Rows from block 2 of the decoder, named by matrix and row number. Rows with one number belong to one channel. Each number is 500 + 25 x the weight over its row's rms, rounded and kept within 0 to 999. All counts start at 0. Numbers have three digits each. After the name is the row's rms in percent of the matrix's.
# convs0: first 3x3 conv (decoder.mid.2.convs.0.weight, 128x128x3x3, standardized in use), inputs 91-97, a 3x3 kernel for each
# convs1: second 3x3 conv (decoder.mid.2.convs.1.weight, 128x128x3x3, standardized in use, transposed), outputs 91-97, a 3x3 kernel for each
convs0.25 103:483503505523538489464495513532509496552483506478468502503517508496542505462495512506489554497526500482488481513492472491550503499493497496520479581567432480513523498502468463549532477512507
convs1.25 110:522507464523483458490491487495518494496498513499516467496445536474460525520488517462499483511510493500499500495483501488524458503470487517530527520493533519489474478518507502576465540481529
convs0.26 100:556476500508477542498460490431515443512479499518519561475480544532495475494514515471433511529504480455507520540453469472501527504465482513525512537497519496513504568441495523514495523480486
convs1.26 096:467494461483464503507544463503509522490492484510506509510476476523503517531557495497494507486450500521491494492527516511513503529499488541479518460482536527497483490454512507467461453488527
convs0.27 107:494523559481498511497487452507479463569542518484506498483487527524494512509519510476486481472496530467508488474501586511499516460485512518461523535542518492510463476474520511504465509503481
convs1.27 096:470497514509502513490492515514493509493490498488496497527532534553476488502512520483507514480475506506506498488458475452464501466471506536487526460486476504510511496480533539475497486514510
convs0.28 094:522538480474550502527533484491504533531524520524510527486495499477495546516522500454544503469524473507544491516544495483536502470538520529515491502513495528488493531477504488440492508512509
convs1.28 099:470494476472479497483489532482508489506488487517536498514504480574479558570509472521485484504499488508507492491506512508491530467505539445511500473480482533527482500474538505486511537512517
convs0.29 094:497484509539509529494487512430505516489480568515505481501509538479515462515501546490513480461496472463501527478462526496518484454491485482501492516537517484547459536515501522557555629492487
convs1.29 091:468515518488537501478483513491495510480509512468513502525517499500497483508463512519502509526512525514484445557498527481486516501535473515482489497503501513515512506517460510467498500511491
convs0.30 105:490496532490463463482565510510506542482492527510506517502533494497526543500512467506484518473500532481492485511492505506538531478497503522512518465577454518496479527462519515463451498552513
convs1.30 101:472508484524530489477513509506492486472513482482511496516520505450491524510497530484487521517508477521540540469508478506475451493480469547503511528484507451509474509436464492534499507503496
convs0.31 094:498481477520527513521477481519469483509457488516506529502490544500484525535500482499508467445458509553498468502551565499495489524504474506488510499495513523501526500475530490518498467597529
convs1.31 102:449512491503450482553508509479490471512504480509514514522473505512567495464495535500464511507477491518497500473501486541484504491483485475473506486476562507529460491467498485458500519524511
convs0.32 093:504518536482495513511514508501544472503508497492473517466500499504510527469515488489486498557508522559473518463506531478496509489470461476486531533501522464537495495531527463471497500499495
convs1.32 104:524523466522514463490508478496492508508507508483502549509457462509453479486539505474445466484490503487490486485510548503494518473497499481474505527525488481547481493479512500463527524508507
convs0.33 097:508516501525478462503466490527509476549479453533496493505504485468484500484506459486535541535561504540496512483517483475493497474487500520490508476424487474480455527453466460467509471480531
convs1.33 095:502515501533472483506555481526502490520484479502495499514447560511523456477502518536506467496479479501482526472505504490511462533483488505502541472459518537492508527502526484519493507506497
convs0.34 097:495503576551501485487465499466484484496508513508507500467517513473505507531528457480462478493451505515519532504532506473484511496504499496533494479534502495551476524517524505530455476481469
convs1.34 097:500465506464486485472534509516460493486503505500500509508422514485486556490533508512460488515509508488505535495483497515490498524485513523534500511442468502512528501508456497487477474477532
convs0.35 085:504462503520509555532515526519499505542524509502512507540491530509493519527515483514492491527507494518497490490543556498491459512465471490532486500486472488520495510520481502480489518491456
convs1.35 101:502462506519534476483477511508499492470471513457482498550507509491449494494494523552496510519489488499490486476483497535459482461513534483460520583501489521509465487515485472518499478496536
convs0.36 097:477478516509518507462514487564516460473518494466516489533516480493491493485548524529464502493509494490492479494531505496486484506494496429564479530505513480509505460511507482453484520488525
convs1.36 097:448497507513519469463495525518503511502515496517503511476472496497466477516555480501517478488474499485543488500494472499490479528503458516515511526477480491501523512487532472498486499516496
convs0.37 092:502492523424460521458497520460511517515486492459481515508502502501524543488489507477473487488483485497477525495519492469526520463498487556493464432560572455514504499511513498547547540449454
convs1.37 096:529517523493519479444504462497494500480527497484491505569461502516468496502546457517497482522512477530514500520491497504500537516491494527483504496533531463517498521539507503496484523506523
convs0.38 096:506521514453488515480519519439488495491502494490452573519483520504514518517513554499460493500534493471466510473552485481491567507528510468506529469499516464491563521521492455469562495509526
convs1.38 100:458483500502505538481503512457525522475521514500509528428480524539520534494518476548494492520493466524520469419466510520489548482468498459534495515564493498473512518492528543480466492518499
convs0.39 099:503509535509466515491506508478479506515463499471495535536544523509485491470519504488495485470531493513486511483504507487522485514506448491519515478465492525525488542563492481522482479500519
convs1.39 093:511488479479524500462451483508525483514483489513506485554512491495523517456513553487517482490490530518521503493466501488490458496501541529496484460466524497510477516510504458498489484530492
convs0.40 105:512513504529494481521520475529504480485443499524521483545517516487538483551428465471476515500452497494498560526444497508523490503480530506481502497543481495503481594492492464540501498509462
convs1.40 098:508503496524504488485534469507498502491514518521491488529534518528493485451547461496476514511539516506514537536525525499474535498552461546544504517484476493511491459497432531502516491522463
convs0.41 112:476512524492530525494494481483502505492458526510515474508491455491472518499493492487507520537549482527516577520499511478503497532507490536531491469483516488488480528557512441466510514531425
convs1.41 094:490485496488479516545502526496490499519471494488493514552486496501513528490519486452497475515497491486514522493463501413488527525452490540527481505429578548479532469524525518458499518491484
convs0.42 107:495483501497479486503501534487494502466502501487513493532454511425547518559457482519489489494539494485465544531507490461512482521473542506514498494541494524468512487492457484501482562566489
convs1.42 100:503467496506531532516498540506516485485494510469496484493528512459469489490525507511501481492493503461482505489510508485487522527465456549467460484498507507521468499498504482520511513484538
convs0.43 096:487502510525537535474522528519481463480473517465549535510488489492528527542504478507515483520528451507523542514496523520543507539479466457473489488513529508459531454493554542497499560532479
convs1.43 100:506461491499497485497499516499491514503501508488498499489503474479528501485543478497524488529514469523499488505538496486497547499499529537556478518501480486478481516484463512459503505527492
convs0.44 102:541529527474512534521507518482476506510487541481504492487544504531466472482524536492503486527523491510467502505541539564489510502515498461496528505467462522497511493474525507567509504463548
convs1.44 102:441488472488513531448521526483501479473503465502496497461489451485508565534483482505532483499471494521517494483507469484479491455482520518489505502516526477494474495508516543446459483524525
convs0.45 083:506516500517586503506516504512522510504489517492501515504514509508527527512495511494489507501475536515494530501463507467531495531521495494481471457591473467474499482495518531535510500505494
convs1.45 116:509467496529469499517496504510504515506509496491504511482489462441518502464532506488519479522522495497505516498514515515474469540466524501443481474548525502516523490529517518549508519491501
convs0.46 101:525514520528484465493476539493492549534487465532491455550537478475486531502507485498458510506507503507504514560537455508483462465501549511558483462480521516499475470529510493467487478514552
convs1.46 099:499524480519509478486513540514514498490489477497505484538473477525527457454540503491485518498459483482488480493530510543538491550472483500488510487483477567460494497524518499513519505512524
convs0.47 104:462510493530506539548470475524521499515488497498498441515510485507472534517501481495474497524554510492471505528521482492475489519491516531512515474513517493495483528534520502496500518499506
convs1.47 096:527489490513457440494510544477479501510481484461467493552523456497424479535542480497491527516464474471491477485479479499484471464455464496549511501478510469499505500500517511533489441472514
convs0.48 107:551494472492530498490515478529480493497536501547494468506516515556478481428520547472519517462544512533493491548520507500505490496518511490501529482511498476494506496497522516490485482472528
convs1.48 095:502494483525485496499509490497495486498462482501511481531444450508516506466509472508470484438500521475491518498454499504500486485463552477478496477510487537504466515538519503490518501529486
convs0.49 104:489508478444508546499504484484529490526465466490494488522485497536482495512498524518439526499485497514522488521542496435510518507499517523528504495509448501493518532544445507470501492493504
convs1.49 097:518514503502492541502519477493490487489489482505487499498497481530532464459533494470476460491491481514522469504482510511497509484453481547429531468465548522525540490532494528509493491446515
convs0.50 112:486513492500492507525476513501501464482487510531522523505483483477501492540485500469504527529485468541485463516503475469483513470468510519513453470491512518504561524473504483482488477550526
convs1.50 095:478503486524496511516463516493487474500522503514482484470543485516529516473495541521471486560538487483481519488539530483491508469514437511534495528497546498505529510487470515526517494504470
convs0.51 103:513496520486519460492478507504479482477535526503489505500475486457574529527482501491507525519497497552519501462457520516500517480508495485440497527553504488519494506551519501490531473492523
convs1.51 102:504517507543520460489505524500482498462499509503489507515500482470410532516523502479488480481505515505507502487497511478484476526475521518481532520502536505518500494529515497466453530480516
convs0.52 103:520493483506508472511518535484496505491487539504512504498507489498496485535531534531494489559522566493437485529458513494492463456538496495481495486514444488566525510482504468470445481562493
convs1.52 096:497463533509495479546516524520529516514512504526516501452477483507546491522540465525487517487514482523505490553453532530543530510518480476500470467512480530512523536487499490505526469520491
convs0.53 104:494521524510506498503492500473494516479502485498466489510507510546470499477484508528498520465478502546491522469489490507503526516464510432518487539519523507473536476472496521489519506477479
convs1.53 098:468506489487499491467446509494492518502514515507518528513499518484477467509499496499498493554525510506533480453497484497474511534491542498553515505451451536450539501478486524492461530489534
convs0.54 104:530494480501503504502495510497492490512530479524483493522492488527489490501501528492465489402524575486487502530480496445493507465485519489514491515512450525524465497525477532493466504504492
convs1.54 093:522502519540484530524535491482505518492466537498512511519507537471477557537495497515524468444486532486534524498483524509524532485479514488514473439488496498504490545495467473515479519490512
convs0.55 096:525486503473487540522506516500508486506469548505491523518499456480533527522525536483525506500494514516513514541498449497486487509521514500475400494504531529495558523486534483474492485515498
convs1.55 097:490485468434518467519526477485529506486531494518480491501492452499455480488536467513476482524502475504465505476519489551524485532505501517501473487495488494523460502468493496503511475513515
convs0.56 103:505476496486522481519491503454509463502505507499505499505467491493481498500515497481477477471463481508524504542481500511468474473498481470475472495492488475531489550531545545506479471510497
convs1.56 103:476506548514446483520480493527487505497491484481534477449515498499498592522447515496493523498484511495461511511496485488497445499499462481509497488480569534519469523475499488498461526528480
convs0.57 104:447511511481580510489511486488500499486462548489517485535537496498447512486494505507513477498474495477524502477523487515499477479516462527492536505453493486501509498507499522533537523531501
convs1.57 101:481492532490439505536484548509499494481482496489524515517495480473465536535510463503487499525492492490505493488489530501474516540497517485511503463480461512542478496505521505504489490478498
convs0.58 088:529516487496530485479523478499520512493442487513499528514465494513487480533515506507506472505485481520527530431464466477451489472497484493486449524501484487523524474502486495505483506520519
convs1.58 103:472540490525474505515496469510498474495495489475500513542517465491451542466492510490459488491482510512502515527537552512480485501544507546465475532486539471545453494496476527462518489563514
convs0.59 099:510499483465540509463505485496500496492472518510486517537455517523479521492513484512500508513495457518458492500452541516528458508457510503502470531513540477545494557472490521497479510523533
convs1.59 098:506477512512487503526501519488491489526485494511506521471503514522496499507512500510486480512495482495496513493555511545528546547530523506464474477448532539514530507478476468482524487534507
convs0.60 088:470525530535539505497508493497550507496541513496501522531507500530568527508489507515468509526496507525471509502451492445542477488489501520489516508633465516517510507514478505483491481478498
convs1.60 120:501468503485473494504491480532505488498550505525518487527512499465499438512542498489519491499548523510518488508501496502490507523487548495505510486509524473517495504495499515509506517525479
convs0.61 096:526457471534540485486521483488527468533514518463472504503484498519502537463527480492492488525535501520472482486481481471529520527511478470491521513508511497535496516521486484501466551517474
convs1.61 097:495482488494460460499517485518512505500479474496477499513449486514540462524534499498484521480500517524478500495510469515493539514520504563508514440457489486526509496527521510498495487518492
convs0.62 078:462482480479474506428503499512540500501500536468536489514520544495512524539546485475482476496495505480436494525494495489521504507475481537498527517496525512546489505519458506476475512505528
convs1.62 094:468468545474540498518509474497488476499511504481479522529528482502476531509506443479517492520501527495472487502456480451510507486477518514471491482531513486527516476484524498504510481475538
convs0.63 103:503487480474504460464579506453547458466470473464531539469502483501528458511509523527525490460523490498505496482511487503516486494539500474510486503510510526498514498518536497537498480453513
convs1.63 099:487531493535467491503480523491501498494491514489502531535573497533465529449487511510509453503491495519531495502472534474504534461511540451490527519474498478485487540484474522503536519515504
convs0.64 117:506489527502514482526498484519499532490515511513513477530501510487476525503476521506474524462494500498499533472513505485506498528500491412519535491515499550474457449611523493486449519462513
convs1.64 100:468514496532541512514531550509494492483508529455499502516525500483497525477502470484488486514503514532536490521463483463499536524452523525487513450509482508473533479470510543491505503460501
convs0.65 102:513532545531483507486507498528494509456484475500512498536479503466456473541519535473513508494517490514504471553445529486493471473487493604482510461471466474493534499467511481539485475504510
convs1.65 099:498530509499449484507491514502508492516491490515516495493501486467484528487492551474483479494492479505513503527517519527492492452528438450526471470489543540551486521506512463523507494510464
convs0.66 108:518510511528496540512512501523487511505506479511469508530523493498480486470508550498486497481489556524547482461493503509520437504483549507496516511508485498465538485543513516507452495431564
convs1.66 100:461514506502519477522509460500522524513512529516531523472473501521595514492528542515491458507474507512537547507566523495464502500509533452494503500453509510520462486489496544514511518503466
convs0.67 111:584446528454544461491459518475514494521464473470507541515459542504446464515536529516491460484495527485487479496472527487479450464485482450479499540503487475521537466518521549501545514518483
convs1.67 095:495499509491445509504500533503498490511500471473479510516493470465462497544510495505485473459475478494494519492551526517505507511512525525523490486507491527465465491516510527488473468550490
convs0.68 104:511518507510500509550462489489483509468506498509511498489518517523485487538448512518514495514460510467555493471492499473540511554491499478509512468538518574439508472473490478523505522452509
convs1.68 102:495465485516524509486504490510504503505546544510508483485533526488475505462488466501459488505526541517524487497552514522464521505525505491515435495524513503520516519490529555465473533510502
convs0.69 113:512493497521467486502490500505499508493493484528460526491521499476474490512509492488505495479474506515496484475509526485492509498509518466471518533480510513454549465509488508504466503496497
convs1.69 104:488441487528504487485521509496497474491505475506491482561480543475480490491466474489465473510502516520518495501531475484461449501484462493586569518449486492474499502427470528557454465500522
convs0.70 105:511519514518490499506501533483465519515519456496484511491518530548499491488460538499482512473506536528495450487489524479535480486459529459491561557522417492466538509500548523504469494471579
convs1.70 100:486464491520492503491512488504521517494506501485537506508463452556539474489500490492491471495489511505545499517512528492545517468483496459497499502511481532532476500513505524535480539505495
convs0.71 109:508508525511485533513506497524465504527414533486503487481503523491498521531503522477530516503470513488505508518471490487545515493531477546427490438476544488541500506445494490596513494501528
convs1.71 104:509519525467504513478507490491502505492583498518517500453461491538507485493528509509491498536522483514486505471458504497494499502533507466470501518503536534525472518519511523386503497487482
convs0.72 104:523511479515502492495512547500501490524514503517497515502519517524507499498500501480485546503470485484513473514480475525525515513535454485460519520480468468492497536498514509513575533506469
convs1.72 101:526477512524499476514499477515503498510488492511464504473484496558558507492451485477481507490513491503473501491483531502542537524536501484512492499496424494559477524477517482501502477543519
convs0.73 107:487487471477593492497495519469509494478555501485491498527524486510490531483511505504494517499453472529484514490570505533489489495506495525498497495516496499475476500484500472484502515552459
convs1.73 112:480494515468461515508533500529519484490480492527478490513476516542490492484524488501474518524516474506471527508510504522441495508475459509474500483474494499493470520529454483458547456524511
convs0.74 104:540486535489459513520492495495480555499485511505439524484536495557497485466523508477514506510500519472488492520492554482477476470523505483511502469517509471496517504504510511487495524509530
convs1.74 099:512517528491503520534518493482504519509505483483538513497444508499488495547423501518487509513520492518489470507537533470528542471530507485484493470480456540541492491492479467517509485527490
convs0.75 110:520497533508506496493505512497505492485500452550463507515511495500501530502515472515505484465554527534545478495476483529458528474512472485517497539440525515471499484504532612468469482490524
convs1.75 098:522444524499545503479520514510519487521463519497505532522488535485492520504460526494482479489490505498557555517513490492536489502511527525502482486463494499527515491472488470560455485484531
convs0.76 098:532511501498604493510500498508514517479486492482503494485533513526496518536500526512481524474454509511497495474504485487485492501498498497493473472500524527494496483492481508430491497528485
convs1.76 113:471480486504403496493450492493496487481469480521496494514501537479435546507516511522516484489493537473490497515490465501499457494518442516483491521480503530489485503489491460497467504522486
convs0.77 100:522513473516435469504515513501454486488471489462504472535477500497480491512509509506518483508479490487484514477461513491544475507489536521474510505494490481517502484507512526518522498537552
convs1.77 098:527482510481544514524470517499529501505501486474494513515491489514475484481496495496488497487486484474504514464458506474497447519468489551504527542452494468460481484480526502458501483525509
convs0.78 098:485493512488483503482485500498462488508459532478537530523531483519519477511509470488492485478523515465472525472511462482494501496461493485492502517548477487535502460540503458494496573479532
convs1.78 099:526529497516516518466444516511511508492530524489507507521486550428456516488566457517526481500519476505492491523508523495509520535512556510492503475491516535462495481506460531497505519456540
convs0.79 104:478479497510483476523506491506544496495454513548486519484464508517545510541465497516457527493520495486509513450477506504498486448510488476518499523487495510508495489490496512516502518493501
convs1.79 098:551509510534520524505530510508496482511502495501493486514519506510416477463541467476482500520480511493488486524566540512550514501498525475532452464494542460524497516501460455500507509493508
convs0.80 102:414491505540522512479485504447459499564547536463503520451501537550482509492498475501482494482524508495476499438508481505525550498506491455526457515502529531514494517466528445521493515459515
convs1.80 097:506495514517470513509533510512505489490491507495508509459475548496515486535482482488513520506488506506489477549531524478517523512493532543501477482465519483499487505503475502488519505555528
convs0.81 108:497493496527492493511508492487478501531510480513493486458518505537545496518505513498463510508480490500514492537448510464568492507501487454516487477531501512488472523463507529507523483498533
convs1.81 109:487474495494513481490497479486485511505532491488529489492471495460572496506510557521527484533509484530518501519496470490497484517512471562494431502512575471489510483515526453494459533482532
convs0.82 108:556516508521501469474495496490513470517470522520490478486499479441532502490527495485500495482478509516551524509446508477512512464521502510489479514511493498499515527464507548470437463533522
convs1.82 096:512493483519539518534515481501505521494498494475498507468490503469584537474491533489480486492473476519529509476539528495531545504526567460469505544488512498519467499479536498484489482466506
convs0.83 093:524496496505547513516521484486550518542520486513503515505526508479464494519516489469479511495518522529469499469476492473461501500524487500569494524427456486505475499535528472464522497514504
convs1.83 113:504499482476461480451473510514527513527483493492483507515512530493507513492493525484483485520515518495454487493494506462550471516435445519506499480485533467507520479511505510503480486510520
convs0.84 110:483508526533533501472506473464465480480515512491518497470498492501494523533495501470515489481523472462543517465490534491492496515483502467512445519511524493521487504503529485508499447503494
convs1.84 098:540481508475510513512481509506498469512516495514506491486507520511472542486486521466482469500500467487509530522509542491472519516493518517516542455511491464508475498473482465533534499510531
convs0.85 104:502526464464571498514505484423532500540526488485484506470488512538527502474481490510491473536508534488527464487512507488489491510505504498488525486499541520490478541539493430480535465500446
convs1.85 100:506534501494482494542527518480485500483497511481486531486501529504450446561476544511469451466470489484482523520486542507462526478498469491456508478484499476496503463489503510469534494561498
convs0.86 099:523520505539510475449453502438524477477509505526491509508490533507492487487523498516464472448511531534518472503447493521477501465543513483552488489476513500508483497529473518467482434482517
convs1.86 097:509514493539539509542518487472509505503499489493502513478490549484551472477484505471452479484490511513538507475489525503516516533514519472476532478494481522527499495467523515534513501507486
convs0.87 107:500517498472518492507456507512518543461514456504455519511499500506493505501463515499485499512508525501495489510480475488447512475514512500488514509520548501493472499487502495560468492549481
convs1.87 097:533527537537498533525516520492493503482505473493503499495499485494511490496478507505467501504476474513509460472554559511520536495539546465498541507491477532486505506498500506495510487501500
convs0.88 103:484492523511471509517444480485483512514478504504501497496512525537455458507576479531529487453494465534484529545491509559449518473550498476491527548461489482524478518513487492505518508511463
convs1.88 097:510508515487483516484498517516486520521518497515501498461510514491484513548481535485496504489497498522516484536484513500501466489504502497498547499461473490502514519495514509459486473458563
convs0.89 108:532503498466481526503530486454503520475494498487519469500488503491487521452522502502508509478534486502517520484493481551449489473477485550546487505450492479520502504513486545493465472487514
convs1.89 105:514493502490483489480503477510512537518522459503516509445497514463495573527549487455489529506491454489516513489520494528492489520458483490523504487505500452528488497541504527453494504489519
convs0.90 101:505469494491507514477498489457492502471496498484498534505513464506498526514518492513488590497506487520494536445546465485490501489486508476532417499528516487493487487562448479528472503530487
convs1.90 096:502480491532519478513540517511530495494564529487510544480508449503467546526527482477502460513491496511510507520480494545532516527513537478490509497511478528478493464522474492498497469507503
convs0.91 097:531488512481531527495482497459483463484523491501547491483495488555508472510507511534469499476517570513528507467494546507531473531497499478495543508524432516481473470455578494495513518510481
convs1.91 102:492483455462502528502508552514513510507511530508517519503507505551483524560473512502498495467502489507504528497486496559430503457523539492454462473545491507550494519504520468478539490523487
convs0.92 103:529494502500510474494480502500452464512465474491516489483530522531442494542523507526510476503533460493528519488486477503471528527486502465538476514451535517510460512510504532506492539507501
convs1.92 101:467472524486498490517489520521511496503497517529497494507526505596484452473517505473488475493523524483497507533507472494513511530467522540501465468511494503466463504475485528479547484518510
convs0.93 098:438466519521484513520508499474510490495488506533530516495509494514498499507503493466536481518527489505538500493530476532507514462526542474531443516473515516511519535463511506483514513545504
convs1.93 094:519428490513510502489545537475484494499505502517466505452549500488422528521564493521506489519521523486517515482447496504478481528489532535497483480475493445554517496501509540505493477447532
convs0.94 103:507476519512475489552477507485504512520491500538480555468545507469536464475509517447552456498482495478541484474485479477494485499518532469537502461534468506525499515486484461507497493462501
convs1.94 092:528509479453568490505533475502500475481507469487496500488461473520472479491474508490472528498453492513485540513506463547517494557502482515537467529435511504529459460556502513501525461555474
convs0.95 104:494509499498502548477467509489493480461489532463523517508507505497517498471526514477531503502544450475507515476506435504495532510490530510501500521514527488502535505493484473519576525461542
convs1.95 094:519566517511545490492509499483493495478498486497514481466504494541496498476517481510520509504496510501490523523515504534460476546503486466518530550522487504480515491490519489504503480518492
convs0.96 094:456481540491493538500482495489502506450509544496485500472502541416516534489490487488490488515500516478511475448497504488502510518506488502501490442525518496490504515537489550472513556568481
convs1.96 103:522497526518547490472518511504497486463528478472506490493508490522418509532490468505476531531497510525509524541505498547496486536549477454505454497477482531475523518555494443522488449496506
convs0.97 100:495481488504493485555512483549481519482507508509505467512517492546470500481523462446491516492517487506513462449525479525495482492511516540484521510505499506487452455561518570504481514517488
convs1.97 101:490491509507519496515491479510500519507510484494495490504501484536476469495491523507490514493513493504501495508519522531514526506517501504521535502478458563508498480508525470505506508528485
convs0.98 106:507488539485547555502537463476479535492464569504505503496470521509507540484459470510503521521476479508512501498508496525533482496502509474474508485510522494486458497506485500476543473491489
convs1.98 117:475472492467512512518501509489518525524458522505497499523508471513485486521497565535506478495478495526490505527468496495473480455526517497515490482513499452532514518495498463529484520531477
convs0.99 085:531535475474507511502537538459486490526523466482489460511453493516524502506482476532499549540488545541556505462454489492498523512521508496467451482515489477471503509486496520499561536523532
convs1.99 097:505502502474495548540513519506505481504507506525510505478527527475534520475484465469488501489471497558510483515545496512552522506562527510507468483474551565479517490508513474486472531483528
convs0.100 088:570467490532497490459521496486477509498480444468532487535509499500514493450508504520471494529529524461527523542520497464501477484516520558495515495529477494513494490499507537506518484499505
convs1.100 097:518515492530490559455522460497527515499534506509509495495475509515494516499512483479482495467489539512502501516504526504528510504562502500506545474485525478531555483498512498518490491487465
convs0.101 098:530488483521472475477450501480482480544527499514446508507494509477535486514450462510477491556516520478517504496485500501488504482535493520472487454550486523457483494527508557536531505508514
convs1.101 106:535531505537494497483457481521502486501488499489514482490497528463531513478481546481536513463510521525527488506509475498511445511467483474513511468544517480503511471493509535459463512554498
convs0.102 094:523485514523517538517524496529467524543491489516490502512502507514501527498529454470535489505578477518524513527501501516516494523505493492511471521504518508497463479534504511491485491527526
convs1.102 099:504505508493543464519502495459514472490465477499504492527493508536454518506466482487489532514471535510487522543496446464512437494484465478488505546520484519502522519488493518501505470506482
convs0.103 096:484482509523467503507480525485451520533518464477495491454518446476518538524525466479501515498539531494519509524476483492548496505494489461535487495513526512477487500539541525504480493547459
convs1.103 098:485501493520536489503556438507488488501513500490510493539471474475443544543456486471463515507460496494501505541533487529526493545529462509513479523508490495528452512484493447515503506550484
convs0.104 096:496508494484526519492511514522513499506531487528486515468499488495494505516490502509517501574496520544465541460479477462483505514496495499487522482554489485495498469471464455469469475524462
convs1.104 099:475506470505480495515465487499525470492514482488471491466510485496492484523515475504496501485504485519492478502520503492483504504510521529521499495476488465472560481536461525483482449505491
convs0.105 098:508509500500484484510496516539493516468490524505535515489530463558448505560516492479513521532489494477504513495500543539481458531492460523517487504497480522504507505484486515495443543493489
convs1.105 102:478500493496496521537495490483465483499493472486504501479526416521537514517450458465480518488487489482505480544504472510506497519506485523482450480468576515523529495510475481483523546520497
convs0.106 108:514472516538501471513499549516491490515502502479483535494490509467479499551482523537479522517515490452521513475552519488509460533501504483523485473519510533486519434477511455503478493534472
convs1.106 096:448491483451487522529524505490509493498501484518531493516523473538502500511483485479490469508463498512491481525495474502456527513410479508462456518547520541521544520519507476449565536501470
convs0.107 103:516468520553490500512516504509497481529506508498515520490476500501462511511549479503515493439568513465483503458497509517457534486489504474484475551442481519551481504489526514489481549442518
convs1.107 103:441501484456518513468504549497510518529490490506534500530471473458569552485501499501537488500481539546495507539508446481513537477488477499438452464500496572499489480515503493483503501479561
convs0.108 104:535464510543489536504517507494525524454527502481522509561508481466470488517525515479502504514443517492496508483481500539498506510493500492524446521486520518505530484521476509498467605521498
convs1.108 100:490475511479509500504518457502477471481501514505503495463481480512534432513542477496503493504544517473506519505504490517492519478479461453502513528469519503502488497475492500527503506522544
convs0.109 107:491504543501504493502490483489532496508506485507478554503507529509509517475510470474494528465498507496497531476460507496491488491503504495479498544492484496521484497433468470530470516523469
convs1.109 095:522508504480511520570510495476498503479501489491497518432503490558502530458507484490498501468493483482500499505485506554479480466467527514476490523464477474528520513500488506533492531481518
convs0.110 107:496519513452478513497492465478457492493462498495502503497521499465492520530460488489489423601492483463522497466481494491515473520484495522508495443509529488465493463525538470499558481502463
convs1.110 096:490481547474514522544482518516501524496553461501518514532512424509529505538508512481480525513475433539527473509519514492471569532530426505539487504460516483472504498494515532460530501544449
convs0.111 097:483496524547487466512497470522487487508487475473509510497507493535474502530505473540513489555533466473466498467506515521468497531501474448495513508481515517538451416477533501519533518502523
convs1.111 094:479474517494500498509515506507505492512501473504493477478443510550516529512519466481498519497462484531478482523514470482517511522485484478478515531436485545502528513483507489490518510541486
convs0.112 087:428482500518516503484484500500487469472455477480498494528489477496523523467540523534490500539485488510479504537543495480508516473512524492485487515514501477542476511531492540526523502471484
convs1.112 094:522473475487494497472496502484496487479510495494487465480530467453533538511455512519507495513484518532491492513535523489494507487434492473525532494533556493508491465505476494504499514494507
convs0.113 087:487503501498518514488517550455479497494499504503557531496495500545540515521474547534482500501496520507503509499480494522535488479466468473509505484525440504536485510524519530522503494471490
convs1.113 103:476478513490504467479479503494518513475487483487518493440486482523587484480494507525509477497477488542483490482472477487500514509507523481545500548471496496433493476510463468506518497482492
convs0.114 089:503480533511593502495495550479540540491503516497517501458530522516588512534470507534494484517458496520480507491504478505525499501518476498454508502557507480482499490516503481557508481495527
convs1.114 097:497527515511460485482502493487474481504528522497504485536465471478561461508471531499487512524527500526494490496470530495482534488490482511466508476471534538502542497521474465534488489512494
convs0.115 102:505528490549528524502494512488489537456531531517490516478465487522527523503493508502529498500479484508538517495536503486458511474525498467491481512522532502488491515474472500492481500480509
convs1.115 108:443466458442480503497525502482506506495504497501506496497451528532543506491501491474492497518484509496518491512482512474525481489441525541485496522531490475487458483502519541464480530508490
convs0.116 093:470486485519489503470472537492478517491465500497493495492478502543517502484465498509520495472480516538496521498473489533471494491478464458440470553523492496550500507502498523518472544537496
convs1.116 098:490516507510492519525488531475513497484512494513516493499519505448538483510515479512491500502485489516517503489505527525503503516498537522496582518485444516465497498515456497527521475481506
convs0.117 095:499497513517540551424469490485488540489513539479526502481512437506532512442477497551527496526511547472482516458499469514515493461462463478501501509531496508529489457507500513485443491434476
convs1.117 098:504481542489464501493530494514516490463472496493527495469502493544444499504539492491508484447487464494507529519480478508513499448462488569489514395495507473521510491501511518459518530529518
convs0.118 102:513548480475540481518484441487516498511461493515492455510453507481499501516509456486481478552504469463511517488481472469495512469489493559472518456506543529528492528509477537526471492502502
convs1.118 104:504473477487454508497481500509503507497495490508499488503458493474542496502486513493505512498517479518490521532490504533460466487506444503456501461490514508562475474503482485512527492489529
convs0.119 095:478474533518466505478507502473519473473466540455538552523495503525475528495496458466508494484510514499431489509528478535487506535526458494522518539480514486537524524544520549547469493524455
convs1.119 095:467480532528508484503505507474497471490487493488519529583482528560479451492514478503516484507494517506526537511488507485510504503457494484460489472510456506517499516494476467510496465506491
convs0.120 103:508493475470544531480495487520512491531479490516488477498501509499474501483489476490536479496509523498512466514558477461495510467502502477510505500491517469496491480500473475535527458539568
convs1.120 094:496477482471510499519464516514523491503478481491499482547478501489540477527499508515498477447472462498522497491492476482503478453473499533485493503453516524476520463479540509510507473508527
convs0.121 104:479549503487505509477476525496508539483530518494521540508494518504474508483522481544447511503526487485559484509483518502496452492516496549540508492489503522440515507498468484472512462511480
convs1.121 097:491489517481554497516493527490482472501490475475479484533545511480529462469507461471464492511488510537518492495492482529505467520501500507532527493490520507491537518475525503492494454516547
convs0.122 100:476510481534478500485492471500481484487494485473494477463532514513480516478516517508511495466511516549511506470512493457514496507512488514493502542509504473530514492494489484535503534499507
convs1.122 113:489483527507490503493527484513513533497521483479495505465497480514470531510494500508526498504519493491497501496539487483463533471484523501469520474516516519538491518517463493433550473510483
convs0.123 097:490509487503599474527461451515537511546498464495458486533474521501520479485507530554467501495506445524457528549510479482542505479510503493526459519497519468529509522485487490586523463510497
convs1.123 102:488504498502438494540518526480497497489460500492483472541511489520458485467511484507527502503510495523495483525513493498537493487466482502459506531503470526479489486479477472578540482483491